config.toml
norm = "rmsnorm"
mlp_ratio = 4
momentum = 0.95
epochs = 4.5
final_lr_fraction = 0.01
Rows from block 3 of a small image classifier, named by matrix and row number. Rows with one number within an expert belong to one neuron, the router's apart. Each number is 128 + 24 x the weight over its row's rms, rounded and kept within 0 to 255. All counts start at 0. Numbers have three digits each.
Before each expert's rows are labels from the 100 images, of 14976, where the router gives the expert most weight on average: "top examples" is what is common among them; "colour at peak" is the nearest of a few named colours to the mean colour under the peak. Only what is clearly more common there than usual is listed. The data: retinal OCT scans (Kermany 2017). In brackets: how many of the 100.
# router: router (model.blocks.3.mlp.router.weight, 32x192, trained with AdamW), inputs 0-191
# up: expert up (model.blocks.3.mlp.up, 32x96x192), inputs 0-191
# down: expert down (model.blocks.3.mlp.down, 32x192x96, transposed), outputs 0-191

# expert 21
top examples: finding: normal (90)
colour at peak: grey (100)
router.21:123126136178095145104114143114120147135193106135111125089111116115161121153130128179140118105128161113155128121120059155135112133145101120117149128129174147156160068150127150125128166132147157108139074105112120099095141095156130123143104151106124119098148146121163122147101111159114107123151121150144147146143116141161114041094130113150100118156163080152137118114106108161145086126117100131120128136124129176160108140107144133097125081137112115118147139156131147108127120139133117136123137155090175119171107114111121152124089150113113149147104098146151148124150169104090137088
up.0:169134097140138119119121112147142159109097127115122160135095096115177101132104088097131116095138091157119167077136156137151106141141125123079115154174104140100117127114149156136111055124124146150099132133109084140130113129158123108133135138139127093121069137127119114174101163109124147123170092148129111151150167134114137166100090132137120102130149107114117165138093087150111125121132142070132144122116165139114094144153135110138083163089105110143117119130125139120124125156116121166137113082176113122172158089137154099169105116172133124113077140120108135136133100131130112114
down.0:133077159130130101148117115126136129141111116195098102116088133108102111088162111122106114099122124156152131149136092110113147123149119091142118128130164140113170122107135170116179162129144134131133152187094161108158184104131138157135148110097090111091140104106122129181103112117134112126118145122110122142091097117134100119103147159129136152167099136111151078120130098121089120108140165144112110077147161123125139106112151120128161120123120158148089094113119117063151106113161161137133145131109124144104145154171106139098167140125123112190117116086128129124153115112116151144
up.1:187136122120131114147145108105123101141107128128190139150122143124133112153121094138139110153179102131146102084166091101130121138098090083065106159134140132119144102136167103125146111141177103173090160150164111133140148132143114125110125127186117145100129104125109108142103140132142154152143123117106111146096150091142161156117106152090137150145147115154117098134146145148112161134131127119142086124115112095090139143060144112128096129148100130140151160115108165148152159139124165144128091131143114114100131070133166095102095122134134086172104160125115125128103134152101135121
down.1:133110149145119162167106138132172113120129151174141111138144053124156137118168137127126134140132082136116150127111157119126144126163145131124112107155142146139161092115146131099147111132150167080101113113098131161112133102139140114163194141120175117102151137193165167154125159135117107111112129121121138184125137137121131132121106138125158123109087159074136131113116119140131080171122117118164123152151118138107156129152137109130120113122099078167143071139121106096162088181126126105120129138121139165159091144139143131134151179121104159130147131134153131094141132121107088141
up.2:113110119170112109079159135127119166114159152162130093059093128126104155152142092175124121128134127152108125153126150084168148115182133116135148095112116136115117144152123102153106106124130129099131114120153149115108115118130144109116114132120129090139122167105084146098053110164152166172116110104157134099103157133128150062095112110138101090146130087123127130119159128104108140097139114130122139178111116111138130112157143141080110121128121153117153163127140132111111117155119163105119136122091136128119124127094121137102173150142172153133138123159112079125088130146084096153
down.2:104178156147137108141135119128152117088142139134110124150113105123110137139137125109112144157140136159121151129091136091139142107133138132069150161171114113088151120103167144118089133158128103134144177097059128119136126130109123133119156102108129127125106138130109183154144109083105110156156098082161147102081145102147146108121152117110153136083135108160100121146149134117177090144169117094161128132165134140078109179137107098134144140107156153091139168156154127117128138107126157127136129175165139154116112124116084106161179129136112152136127170111119132102146153143135108142
up.3:111139106104123138126122131160099140097147095115102142105112124179132106108120102146151135134155139163128115128126168156154121128068123099136117168148128124103109153139135145094119113153129181205106108134107128122154147133141096155108121128120144110114158113110063098093158137097090078135135108125121130141125098133102106115145150130146078116088124154137104141107100087120091087135071119132151106126108116105134124104136164161132122106123119137120139148101098118154106104110144094125093123151108144088160143112152126136169097160087154128115166125199093143152110122136097141126
down.3:180096138166156139075133111151128134121103164116139117068149145069105141149151136115093094121133112143156123112153134139130119115132144090144110106118097114118156178110154135165128113126131096099191114133186144137149128103098164111103141119150116099149141159064153159165066145131142149147115127147084168118140122139095090075109110118112160099119116132125145127131114185080118111118116135146126152143125155107114096136104116127142089093150149101150131108125124184112140156126103121112125152111153123138107122114120132134125161104132138125094090136138123124130134153105148121157
up.4:166120109116106103137134119118149111092123121116147109119099132142111093158123122135106089163152113162085130147119145169115124115079114141102159086159137105124162108126089081165131180152123135146161122141145168117187112181115104168138163129103125106140100129107084165115160098126115170156094156121119094115142138092128172132165132134131129122122145123141086128128126101160086125108137133137161131092153116134135135183128174108175093118143137136121157103125142177146120124080104146114130145125104138094110149088144129148100119091129121143102146148139109117091169112136119135135
down.4:074159078136139155141163103108114137163133121162148112158168133118121105124180158158128119135087120124133118161124156091135094159137109125149097128080126102144123141136127098127051132098137148150135135159138112134103126145157114121143175125131098143081159107197155092119131100148123147098138129144105103133107131157167116120177109133164095165113128119141127173100161109107131118146126094132115153150110126124129173133149159133114140140146133116156156129146164102151164124140129108120104143124089150148116102143083112133158131116131109105144125094076109149143093160107092118134
up.5:130127123111128129151123134142153167117167140125096103164104116171131158132147146122114136180085132152115140133132131065091158114140150124159117133133106115140080115072152134124178155135109156156152100110103168134141123146123115118126158110133089175128135102150078103151138153097117155107114115096173121144179158110110145125125131163142106127148147162120147157130140131125156124099134131152108108119114088149170146110133106102111152097123120104138108124111136139132105178099143108091098137127102103153121072101121138152149140110088158104093149146119053135077140136117105115125
down.5:123133124127163110119127161144096109174146146122165126124111102098086129141141121144122124147105164129139122137124122179150105172116090083133133104116154132170173138138109145107132158127133100132082139109136092130170146161056117131163140132144101134104130122114152103119111139141110114115109154144120117183098128120124125125139120089133138123095101082096096143144064113124122126164119123145113148176116117155095103105149116102156137126120120125091122131092164136157151123123081165142090106196155115161127090136146143142088134164144133120137102124120159129100077152120099113149
up.6:127140147117136095152135140154161135110128146121113119145124132130145138092144141136095152155144153118173110106117161136123131109143159116133095127167125080120127140129173133110149153130161088146079082136140101120137114142131179151132126113101142133167110115116139142123141138110084127139137131121148102129114112115050141132152148138149098153150097205153109106134086145159137176105122157131093144134112169144098111090142110121168169175118124124151094142120115094176153140128124108144136079178153123145131114140114143121116125143127111106117130124095108119088055155129179113124
down.6:144139118166144108157104125135116115120112125157139132112117122122164123092167115130147161129115128061133099152135102123140089116150107147102090150162127098133120170150177107118117136137124174125163160111138148137123165114153153141130185067098101171107090114129150068157114083099113144094091170138102180140179124124150123131157131106104131077118116107143167109132109156133114108135127114098123116096129154100078130161169151113132142128124162131121132140155125128148116135136163112117088143120157133126122154138140122136109088083124109142111152110175140123122090106132124155149
up.7:083127084110105138142127147127109134136128115164122113137147140090101108129100161143132130103132121152127141080151130172142127137179135163129126168139104094109112177148127106153129134100114117135102139110107103116126142098108162082131121142144121132116105148117130148161103121143145070108113172191110160165078124172108084141137156114109111146134139131137120116136134142123180145115105135165155111141120132117133113140149178136150113128119105141130176124115128165132082139114159130143144130119098112140157165166090142081162163141169134135179131129114135092121089118148190169131
down.7:120128171135094121126143131142113148115146161118120110076160150130126154135186152111146076157136146094109123153106110123110110139092132136118155110127146127135147111147147156123087122113131164164125100104116157146112129117119108140119150133057138100167133161131138107122172135118092144100163134137125171126140118108076129118141093109172068140135143125139108143133105116132103175142092118120133128097119099125147124157093127142148128116122185107096157160154133109137142102190120115130155071164127127159115121170152147151100116097110117104081096136167140129094135136136078115122

# expert 6
top examples: finding: diabetic macular edema (33)
colour at peak: grey (53)
router.6:112082114168166085148167109157157137144131150156173127130095121137097161160164118160131154138084125177097144147116150081114169134132122132131126101162154136146153144140097126111115122142127120095161124110111147105130144124147168140129117130160116131136143098143113110133134133131161120177138160150110104110088152136144111118146130103142126092128155138129104142132175101102082121110143103123167128104130121182161129119132147149110130135081119101145085217141099112135109173112117119103112170141151117131101135153100122108097137088164103160116155114158151157099130099112128111145
up.0:123124138077141099166129151110165119161108114103115110154107142120155151128097097144133149147121128159191138127119073074102125175150141090131147125093149154162092125099133095151136109151100144096154104093128117143115104111150119120132109136171114162102150154120125098107130136130114164089139131165132133156135127139122096102140104124105132133113155168110138157156124104117147151137133121176145145097092147126171175147195142140134109129105081104152107136145126124122088118082125146137130110126127111142190148114076129119169141177124129137106125099124109093127131157121103153132
down.0:128127136155099156109150115106114158099181114146135128173146124148155147167123131134126060131120165113139128137122149154132098106087155126131121161126120083108142154151155118111126132133126121130105121139124137142153126102080128104122112105063153078128074143122130132159142143109132152132109123201124109117128119120104193128126165158097110105143100131120149108103149076165129167091118156099165126127095152142121088149144123104123135111123177119111102090140081171104125144140121148116178118141140138146099148130168141128101173124102111088153127138136121133131155107106116101121
up.1:112131098115117127126146148147153177105143147132145094156129162129112134121139105142170158137134134147122111130120097113107143132141098131139135087110082116170139189123092099125145130136126090137094150105106101117154132127101118098130120148100166102144126080131107127155167167074123125135108161124123106123143075127174109113131138151149122173130077122127145136131128121151171141136112130157164132171099117090144084069106142107118134149104096099105111112120170118098154105131153167090139104125142133173134073119132132137153152131148133126123110140109128145108085121155115131203
down.1:072158138110105118123143121142091091151129100116125126146141109101142144125118098121119158174118127112094145098112107115157086130136128123114152152142134160110126099146094147100162124138151153170102168144134095161132099152158147097118153124127156152141181163122115089119125117120075097109137113109122133114135114111168158142134120106132158153161142136131135132120147117097108122105120168135162135131180150156130127100112180124149159109102140159144157118123150195159079141100118071170103109173155099150099147182125112113125087144116118101116158155138144115115096131150132137120
up.2:170147141137114113141153079121140124125150136103109077150143119160119125170103131081140064143095163162120145097173145130122144095132153102146122118168132119135126116097107097107091120124090092123135120148138096150103078115117106091124160145105173146081119150142114154099146149147109149102135130125129127091130148121156147104126128143123111117149175124121131129143122121136152117157127168126158154147085134119099143099149135114065126094136127103166136108129124090100161147109150152137102124138170144076081112116150159142114116134126154147146095165159171117090136135143157136167
down.2:101134153083127119078117142122101134151128116135173130132106106119120155167137135150120139120107116133097109149097124108127116112147078145131147107142114146116127109121126091122178147153090126162093116125136110089176103118171143124130117126092138164163114102135114126160129144100141097138122137103099098087126126084139154138094116119159127114163128113146149130138157155157103179114133101168107090123186120179104118140108170107163135133156134152092141136138141131105102145184097120105146125117109123153153101122132133073119150105117144155098114134100089109157098143167125119057
up.3:121144123131144111052074148140116087111152098143134092138140142096114097117116110145124147147163146136176145137105123121093109118138124157113101130105124141128073094137158142124086128095152152185160106117115160146160112166130136142130133142137154105096127146099140123154082138115139102128111108156160153094152092100123113052107140113126105124134193127107134112123116183124168158169109125127155134140116138139150107121130145129120155139114156164126134169125136131101159139148147110107144076141094139111145097164135130141148119138117109119096135138171119124131063130135146111096
down.3:106136057150135152141137142153156128111112124135159130151112098121123113107127131116131142137102104141156136109094115094129139132127158117142121138156106106075098094132084129189139134127135100136096076128117121184149128102141111124082171104092114118148141150118155112161125139127160108160114141152124132105149091109128120129125098118116160153107092142091154110127157119154161118099096164096170120180146087141122133152115155095152148139120133109126124089139070181123098175145121131163143151152121109142177142142101112098123174115146129155097090119082142113140114145137115111133
up.4:160123105128144147181098161136104165143085110128136163094113131094096151140161142137165124119175160116090128138111177130135089115139119119170124119130155137138084151132114129106084124127141145113102117090169156143129133135097093130154131135117139102120112103132133147120133085129120158110105176115134108094139143149132138170171114116105147102121103164121125117113158185158104139098093148157154112106125140090124139127120097132142187154143115155161089117087138131108138117128141102170158176104158106122125117095115109167124132129146133136148114117127141146060132139140194116124
down.4:110141136121140174132151114115092133134117100172133084123125069102138137118128146097116139115145154089141066097112155134120105107130127123151133200151125096114127105132146139128169102123157158125130087144160117159160175145128110095115139129099151132154107162153118117127133081130087119105158135110128133158123081127138123112160130109117117101138116131111087139127144136152164095122123135120107166145135116109120123068130119135185145119141170171117119086071128095140091134185159129157144120129096118118136120138096135167102114153137154107156103085120144119123125119144182127144
up.5:164140109181150121091120135142118122142196128120129131141105142146122134132101115171143126083143131145100103153157130192155078121120124121125143154121135122143157099071105139141102138119110124147115084099113114156143118125135133146127135111134076133131168144160141114150110165123129136120076126177129134105140157108127092138131143148158143111158155112106167109114166118131147129130166163149098113130107121111138113172108078132171114123154149129127127115133108169119132133129112108122187115086110162134149171121130104095130087127127106137127092164097089066127180123131154126110
down.5:106111144153139152172109145130120133109136132121143099105149151152133100131118116109138096155101141155093193165108106160100126144174137132118136130102096105153120067178121132118126136122119147117157111156133150117106123111114133101155107195113136151145155119133090158124145136111133101087164119149085094158129182165152132146116098123085131147120157100092133148123117127124135097124122162155139135153126162123105124158131158054161113150093154163120148103147150137122123140147104178149107131102163145133163100127127110169138144102124087090112111134142098150152122143141107155111
up.6:152122119130087130108148134125107114151134125106169110143094084124097135142135130151113108133120146140128124136109139100147160116148160114138165142112139129163139160138121083122125127109134108124174086126119128115109099131143117163167085108175114124133112125093125157103093094162135104078143137118140155097099188112146124104114114079115174160158125112117153139114131139113111115080062135121101104144103152119137139134187143161118145124075124170154139129124114139157104166146114136122143165127124139088103106170157141128127105195144148133118116092121143086129149131168175100134
down.6:156125131111161125138090109134179109116156098117127128096116127139130114167111153088149149114128119130149108137095110099136094102139126131103138138132132154094135156121150141122167149130091146079134149122130125167158069122114103088136125155099157099090084151128121090131138150083131156142089122106090124128134102096122135167117178160142094133100125127132070073154106141099122152160133189156111160123141152143085120146094116124124135102123093134101142121147167107114125139114131102132094080100111131118104138107172148122125121086080121125109140166090105114100125144113128145104
up.7:145178131132162091128126108130136126163141101150154139150114111141149150120089124133128161119128141152145117090115130111153135144123111149087154118128068121152107156119132154153127106114108167162166111122108129163160130176099176131128117113121131143144130150110132102109122160100156133145137085109130122145164124161100116128117117144132119188155136124125122130175109081144101109124169144084178112142164151125100109142113108108110153136083126130161107128157153119157120124139114157145137100093156118130180121115205145173145119160152130159120078116148099111163179144151105134143
down.7:155112117105086083157133137120118131115129149110104130114109159158135160109089117109113106126106114105108176143118182135097075141129107090135139083097151109153111152158163106100140118098129089126115083149154102141104118132144147164145129070155086143136146174111103138197137172154122135133125155134098099176085134116097158119118122170149118125131124168096143130114113132110131117131130112150157150107161134126132167134157101152124107139107165158122123115089136149110135177126154112100152162124147106143129154142106102127167131145123142084103104173121130106158100118150124127117

# expert 18
top examples: finding: choroidal neovascularization (98)
colour at peak: grey (100)
router.18:150086143147149122114134120104163133112112102098162189091107145142132143118136148167157135117134125111167080139175125111126137124136143119162155145137151113168114100140140074148151131122119111128091106159131119120138154148136164165130146131142114168126148141145140168166139175126123107134104153149159166127132105156083078119168116177130074143141163135129106153134107078168118173108156135162129155137097104093129123139096130135123100113116142119114118109175123127110110163154129133136147141135138140169146119099166134098132137125085064110121157134126152146170138106119104115156
up.0:170171095150125145109101118112131170119123135177123087124144108129092160129113165126190125167112107128110119109117171126144122127132132147101135123148116148142095114155126133123097106155105136136104156089118145109146159170113089104133123115128122152140159131127108150164106126164101169129082101095126112103154145112158150134122073109123135110103143094136103135114163124129078141133131126125132168115113113086117099104180126125179083139087156159130088144135091128114108094090134135113127112189126133138137142187117127115112140126084157100161118171147125102140151137129133124099
down.0:151161105190090102150162169092101109124151156090101119134125123132152155129155109104110124149148123120152132126086106111128074110109106131134122153092116124120160127095135147126108111144101132113097094168180118115138134144153135142154135093125102147175089116148125083131181109128128162148120163103137131106123140110133112164084144157165095122169104093118147140113125153106142127155105140111130108145127087125067137090201059132091130131167148105111115127119153138136142144132175137110112125145117122130120156107127145121102126126077131109107143136147121110110164141142135144124
up.1:108088104178153151152084135113117107126137105122111123134173117155150098128115112134095075119129119150173108104146096160182144152132124122091117108138137127149178140125067168136116130163138111143123146063090159139105125149114122121124103119143151156133118140109131152142123135137091118099143124154093104166124141120142141174126131081119123122119106139132148135122180139132158091076104098171159170145126144132092159098154169072166155136132118154080104132126096129147098123166123164139149175144142128120101113112131138119139139112128087127107138142130105097125144128143112137126
down.1:160148123085146112117128078122095116148127137089149138151112124127157105146168105146170123114102143146082195144096156132112111126110131142138119148122107140150126170164148091130151131124100104105168138143188124118148119132097126148118137083094070155154125136077134098122126148107135130125147148139081137103110102123097132102139115137132083099100155089113091137090118136137121169130122095139067129113192103157115111109138150097144125112135124093111127131164130093118144128132122143099121117133121091121141133125111158117108093129117198130166162099125149121156135102131153135138
up.2:123125148138137147116114096196124112110111114105153133116150118076153094093163115138162109171066144134157099144130065146134120129145111126124154168113124120114142134133149105122136150141094134152127136156132137157142133157137132156078097180159172122097106163114143139118087144101113151127119123149135114115124138141130120113137153164115123112108137123145111134088124140167110118125149156109108109100097103156185125163174133101140156100191163111128122142172119103112143133091131142127130135123125141116090134077191122106125088091117123132134176154095103133122110113116104140096
down.2:144119109138154150135098153079120127154138154123131153136144138119143094152166148140114143099132111150086147117160113118122145127110152090110128136118157126130096176135092184132124125159180097134171148106117110111132119134105130098188131100130107127166176079150094122111144131165153105102104129071103099166171121112150125164104145129105133083150141119131144150158127127130148162147113092167146132105132102121128128107121114140139119068119126167099118121111101109127114158138111087135127146102124131121129174145149106118088155165097120109098118129142110129097163181148171096136
up.3:118145165162111147137164170132112120101094121119172131121118110145147144115120146119133124143135108115135116130145147131129105097145138171123151122067083127119096126115145133103123100127136086124136093171180121115146115147151172133104141112103078099175105147105137181134139123135130110128137152105190135113124148113132089118196153208105142122112142123129133147126134130101142167117146150114079078132118124130126146147108143116113161125100114097132166125134110157129128114118130095156089163137124139092106142170115123066139129163105125094148129133078102129169139118142095139135
down.3:107116118145107153118104134126122169104155096122116130159159133106119125164083140114136087156145114103129153121116138106125135142118150145160115158122155155154128120135088135098139187112171182129116129113070104113098121096171124122136150145122169111138126150135169061130133120178114073096092138097127109118118079141098162164089133161149122131167147125132154110124146079141139140129122133122103103116125136126112097147101097153148152127121169132142112102182145093110132149177165159099110143133109128114173113075138099154110108115119137115124104137109095111133144132118108151124
up.4:129087123157119106087108138136126165134068150164154182120088154131089125128111145141122132112125116120119136143140128117131127114149063121122117107147108147136114172117122128122119070143111100098124126167100130112144117173136175115122118156171155129114120141158111158156116115145140157142103173141174110066172150129174087144142151116108146105141152124105127139143138102123126178107142136150142137112110129129136179159162108117141108128113151128192111160101148143151130138112103118120142159118150124156131089163115107101107136077113091136160121121152161120088148095100116106118
down.4:138141124137125124115145122112118110091126125106101163123129114089110130149168107076081131144108110079113133114094134172130099165131150152110130109128137159108118153123137118117143137112148126150127127093132112195097129071161147127144141111122134085145122093151157140095159112125139142113163115096112125149100158083101144136130124138150160115121090099130139105161153164093139063152175153123113137084129139138119110172099082122125112146146095130138114149148160099130087101166105124148111113125125131139121153156135100137117092146159181093120147142178109080155140122129153141162
up.5:128085131145113113108123148107116145137090120152132156114148201131128141133129147159124108139135095121141128181156158127108116150116129096159101131113105102123091101145135096153149102118120113142079128132143108153171155170148133168107115127145170145133137137170150181140135142144100132087154137117123121099132163116087101138107121160096136100125107132158138183166153113129130104171121145119138135161135124101050174109172103127135152180125111111119117141145102139161134110111140109120157158113100111148109129109117119078108115089131111126102158140156097130166097136086124122126
down.5:120139142138141160162107117114136095095105162134101128114173103113145164148109149096113150135120112081109123123132135083107095107153124161114123151109136132122078146160089141156122122165128151108179136093142114136126114114115112122125141072125125125150127101117138117126152106132165091099098150126098137151138107119129142135099146112145109137125149153107129172199166145134156132130094157144113106133101133112162113139146143148119165108106132158110140095135095134118130134166146150116089169064142094084105140156119090164114123136114169095115131144084172114129114101112202141118
up.6:105096125103121125137163106153140121159101126092116111145121112119141105078141112171112158089132118124105128112176135103136149121149147151151149104132121108138123105123120138120112135093155178137149126145149116116091175142137141126147116157141142113096088108129080125166132122109126123128138134126100095150152124141157159111111153086189093117118109120127134106093154105160130092154141065136111121168087115126097110137190136120082087108064129176134140164123116117121095089144121149127122130145131150097120129093124130150110127133153086093164064101130113090121105121125105113126
down.6:187150132113106113101092082127139116123131111104112152140059134168072153147094097107137133149140149131126122157093093134107186108141137127146120128136124148122116127093203123142137134128073124100135153091121070133144088121146129119134107154117128136118130149145160105136130163122117117168176133126100128118150111155142135144104116127132120142130159086093131130151135113143130107114140141111130158120139119172138112080104141154119089102104125113094129149118110181099139162118118098130140158161178144159136102120151167132151106141090139106122162164110130169138117108151102095111
up.7:145167094105105130157123118110114146112168157070146124137147162068139123157139139118133124118152119149138144115130171154118154142141118150112129145076171098142153154120120178146184147156186106101119124109168129158105169094139140160166104137138084106129104153151140168121097120147146123121152114141069130155139112155129116130159083094106168144126169109111129124160109138117126123116098145101157116112139115118118129100128124076098153125139178105073127168118132120126167133129131135143140140152151161175122128124134126144168102116114128115137154080112146142140134107149137107123
down.7:147116160123127126116132123119152094130134092155156152122129147130155145110151167111134121119124132131148058100165154091124087114124115162125135111135102147130099122115137122119113151116097143162121134123170146075141120187104149136139168135117162131147180135146108133145133085088127180101164147102173168141147124112142134106187124107119101109121121130155133115153143133170132127139153091152116208126147165123127098167120121158143102118101123131171103069145140089156131103121109110149134104069108153132138117124118129094138127094143110130119142156138089144139122128114110148088

# expert 30
top examples: finding: choroidal neovascularization (73)
colour at peak: grey (92)
router.30:096159129152125140139135110158102149093158124116144169159121155145130088117109139162122100109106162148134161130117128097125122168152150127101165138132123099162168117124144082082151140102124126163139182151112116099104124114154182132105151144137105176082145150111116146192144128127147119116133092111102127148108115167127134127140145096137159159111112113128124103110076116103115058115120111099122110149154118100077136124119134127121127118110121129145145100144128141130171148158133139135080152120111171151160114104117124134174110097115102111159177135132122189134155125130105090121
up.0:136160134191100125140128108089083170112139146137146137114118127115128168089114134106112147104138105135133116079142095104128165121166158109144121138128132134141156169128087138139102103095135153165148132137141131110101109169144099149107100142105131139154143145131121114111116107172130141145131160135116091137149110110136106086141172137082104103086130135180122129165109071112121136074147125089134126155085147126163183088113096123093149139119142135151115109114120127139153141110112102122114151122186112115140138138144107177141157116141150135157145126173143125146068114106141090138
down.0:112091151186135100123133124115109140156160129195106115119132117044123147141060133139173160111121115133192150131172146118134138116111125119127124125118108148121131155140170109107151122124116148087152124133165100123121140135154140117100113179102178152094122137072109142139155135137108114113171112180157162154129162126134112109110117116103102081127158100143138112114084152150086147152141116162094196119135100134111128155122143132139093115132130121110143164133177117119111149126143094104111105108151105138127123135127138124122123104148121141116146134119134137142128143118124145083
up.1:156128140123143098083111120140136113125148154120154136181154080136130123167098105069098132124141069146124107137153133112119114112131109118090123143120134112086112110086163072117162132121104118095124124169099120128101124159130140124127094117164141122157104139134109121104128158153085112140112109115090096174100132109135132116166149132129165140086124097093119158142198105109119112144133143112141186134164139145098090158104116132111170140130119162139123144109096108091132084141142134125185118138142134145160144136151147101140102141155128165112108134156121091117136129178125142114
down.1:109176106103119105173126171133144162141122140093119106109103139143129125135141121125084160153119123100118083100120113101134187115140114155115102112159137115163216160141127144090129083178123132130129092123180157153172129145140140095122156099111146087126150092116139127160142139139134132076137129168120138143121109087113167148076117111164083123162099163150152111125134132109137157133109158110118146134124141163123115107166150107133141123127109162113125108139141156117103146111121107162129124113109128114150152151124135171139109131100149164131161113134119134158090157160124159146
up.2:105093098124145151135139137118114159123129109095127156115114175140107104133125092190112143144097135127145133121119134118113136152089125109074157164145091141158123149133112105110163189109084129101127123105119131090122103118123146177120137144136141151132116081125082130145136121080153108142139102139119131082116119144140140105101124180133125147121143142152090151158127158143111146096133175099125142170157148137154170146096099061133172119139133127129098146128076097097122106101154153086110112154127089115087135107121134108121146145149160139117150136115151145103106163112102120094
down.2:130077150138127153129127117108103133149104156125125118092121164130152140114138143096141137123116126178113120163185199114082152133112130129159170159101164166104151167131156135130113109090162072160151144112088119150131167148093164105172107115110115128147115132121152103118142111139140148118130156141142150135164145166138108129116140093124149120139116149189154138150083137117127136170066098175125148120115112113115094110146170128122177125100136106137124086156173108141131114117138139161112125133129136116115097144109113148119108108088117090126128111097113146096134140154125121111
up.3:139130139094141110143105100098112172117100145169105112138122144092156087120139099159121127133115136150127160141131149090142138135169124143134081114138115167149118106133130073107124120137145156142174140116141118123142173111101116145134191106137126083111145110148132130132137054154145140131153162113146086137149141121150114116148132099085139133126110156144131106145072134096115092171079134139111116152166141113118159132164126148118125144121078116182095168129129067133149129112142152143092092144144157113116122150168147126116131107141154144084137129157121163141125104092102100132
down.3:136142150113134105103167159138134131077109166168112111148147139137124132139104152121090130135111122133118126112120078083108103091142155141127118163101112118152131168132099140095113090149137141143171150091176137116111141141126104125125135102134115113152112080151093128099112158162151110107162112075127169110135159126130093166106111149183142127156189118152125124125154122143109187127148173095139129118122150119153153118094116136127132118100170106103144175106090131131135148127122127129145130138127099126108156176120146064095094082097114091117118130153115163131128105131139110136
up.4:104106157044120178132148137166108175120108131108137146162140109102133115077164107137139126132100144129143096131131157122133125129096123128142104112167156156140142143114158149148168082155131141084104110156135124094119138100114133160168127124107092121166092099134138136155147123102150125134135107130127166135106074082095123136118144146099093134127153142097121141142087154138153080140111158137092126117135120098174115152150164151131102137138160109137133115073121138111084139089095135151145149138127121113151165106126124136163152139162115116094153138116187111112151123093128133123
down.4:122096127146136102128134124149127096149121085149104121158100171126165128132091106146131123120146083119160160126076118145116116151159125073131143119137142105118097151122110140179152133108148141118134144129107109122128133148169061152143112136121139124101140122158128083161114134122101088132104125169122152106131097126167110098139098125165184115110119097151081128095160101080165168149107109123150117129137116142139156083112129138113111152156116105133110127118145110174152152152178108127116142134143085152141117105133121121070097106120129149115145144094127125091103113073125082114
up.5:133106111103115118098106127110099096120134101131148123079153118118168125116144131127156088104124108126139138120097147094088119138140098142145142151134137113148088151132108121118106109125125128157108132111138107100129133071093168145142096136153152134156140163127132131117080106110129110140144106104147132110113129170143105124095120157160103106138140126140158156156143095164153127107128124128135106127119159130129133139145135181116189136070116136135137164069164149097069138147144122141147115112192163171066141135085143123073125151090113111174124119159134090119156123107155152119
down.5:151101124087119119144120120150180126078114128159100120141139112097115149155094130138124115192122139149105160132152093139141169185166132132181139163094126124113159119126155172096160123128117144073113162113156112114070113157182138123129125193127112132114097123148141119126102129122120159140134143131136141139146143120141121111134122134129094150160089108140114133124154175150122108111160162126121119120127099178112128146109101120131123114128131167163133156150100104127161131145121078125080115133070139152145119114128159122132110128172094149115132098114131110095162133163147161107
up.6:129162073123156113098105118137138094128129123143116128135105154172109135159101104107086146141118095130162141105148153092109144132151098070125154114140096104175136142117153132147104123124154143098109172133136134117130103082121159140146133175166131131112089137143130107102137159062130100108067150104105136069147151149119138158147094170176132144119143119131112131128118138109132183142143114141108182138153130125124124127123151121139173137108140112087151078148129128126103111145138148141107121165125098130098139108118096097139116108145079129117160150115132093104090137145146159102
down.6:142146087114142147125144126169165133147112122144136114111110140065111097090173146179171144119128107136129104113136143160129111110119106165159142081090130152128134147172136146154135152094107081140098105121104107095089126108087125094138121159107089135131139141107171159146127107140145131159116145125107130143080121129152112147098109106087137130124113179117104128136115149110131104101119144148119099145151147100130121143176143077116112098150119135128154103147120217109107095150143159125128165141124123091107144144115150121170143128127141121105116111118160103097132130108068128108
up.7:096122099127114126104140140135118109119161131142151135141147149121169149149109143190128088132152172141137060100108137121132151104180176148093148123156105107113104134108157125118101138157135141166142199086108112159085131169099141177130154100158133128156119133111134133123156113088123140112112112137116128145111130116117138183103109112135148144105068112120103129109119097141105105107088142094127160124154165089091165149156089134170132114157151130118127141126129156130118094103144143129113117156081174132140115105134131125118161145122112167112125107114152151161143106156143123119
down.7:142159118141126154173152149126131128129092106125076104143130118145130129133142100113163110153143141109145126120169121108119062105116145138170170128097180099088112123155179115144120141157182110120126093114194145091117136155123118123121151125142103138161140123152128163139082117107080129116123136090124146118100124169129164130159141126104105143128159139123168164093125137129157169189135137180113141129119127095151091131108139141126098106110096113142144156107178069168109140132104129117131159103125113116140115125125138110104097140103171111147131163138118119127147127130110142161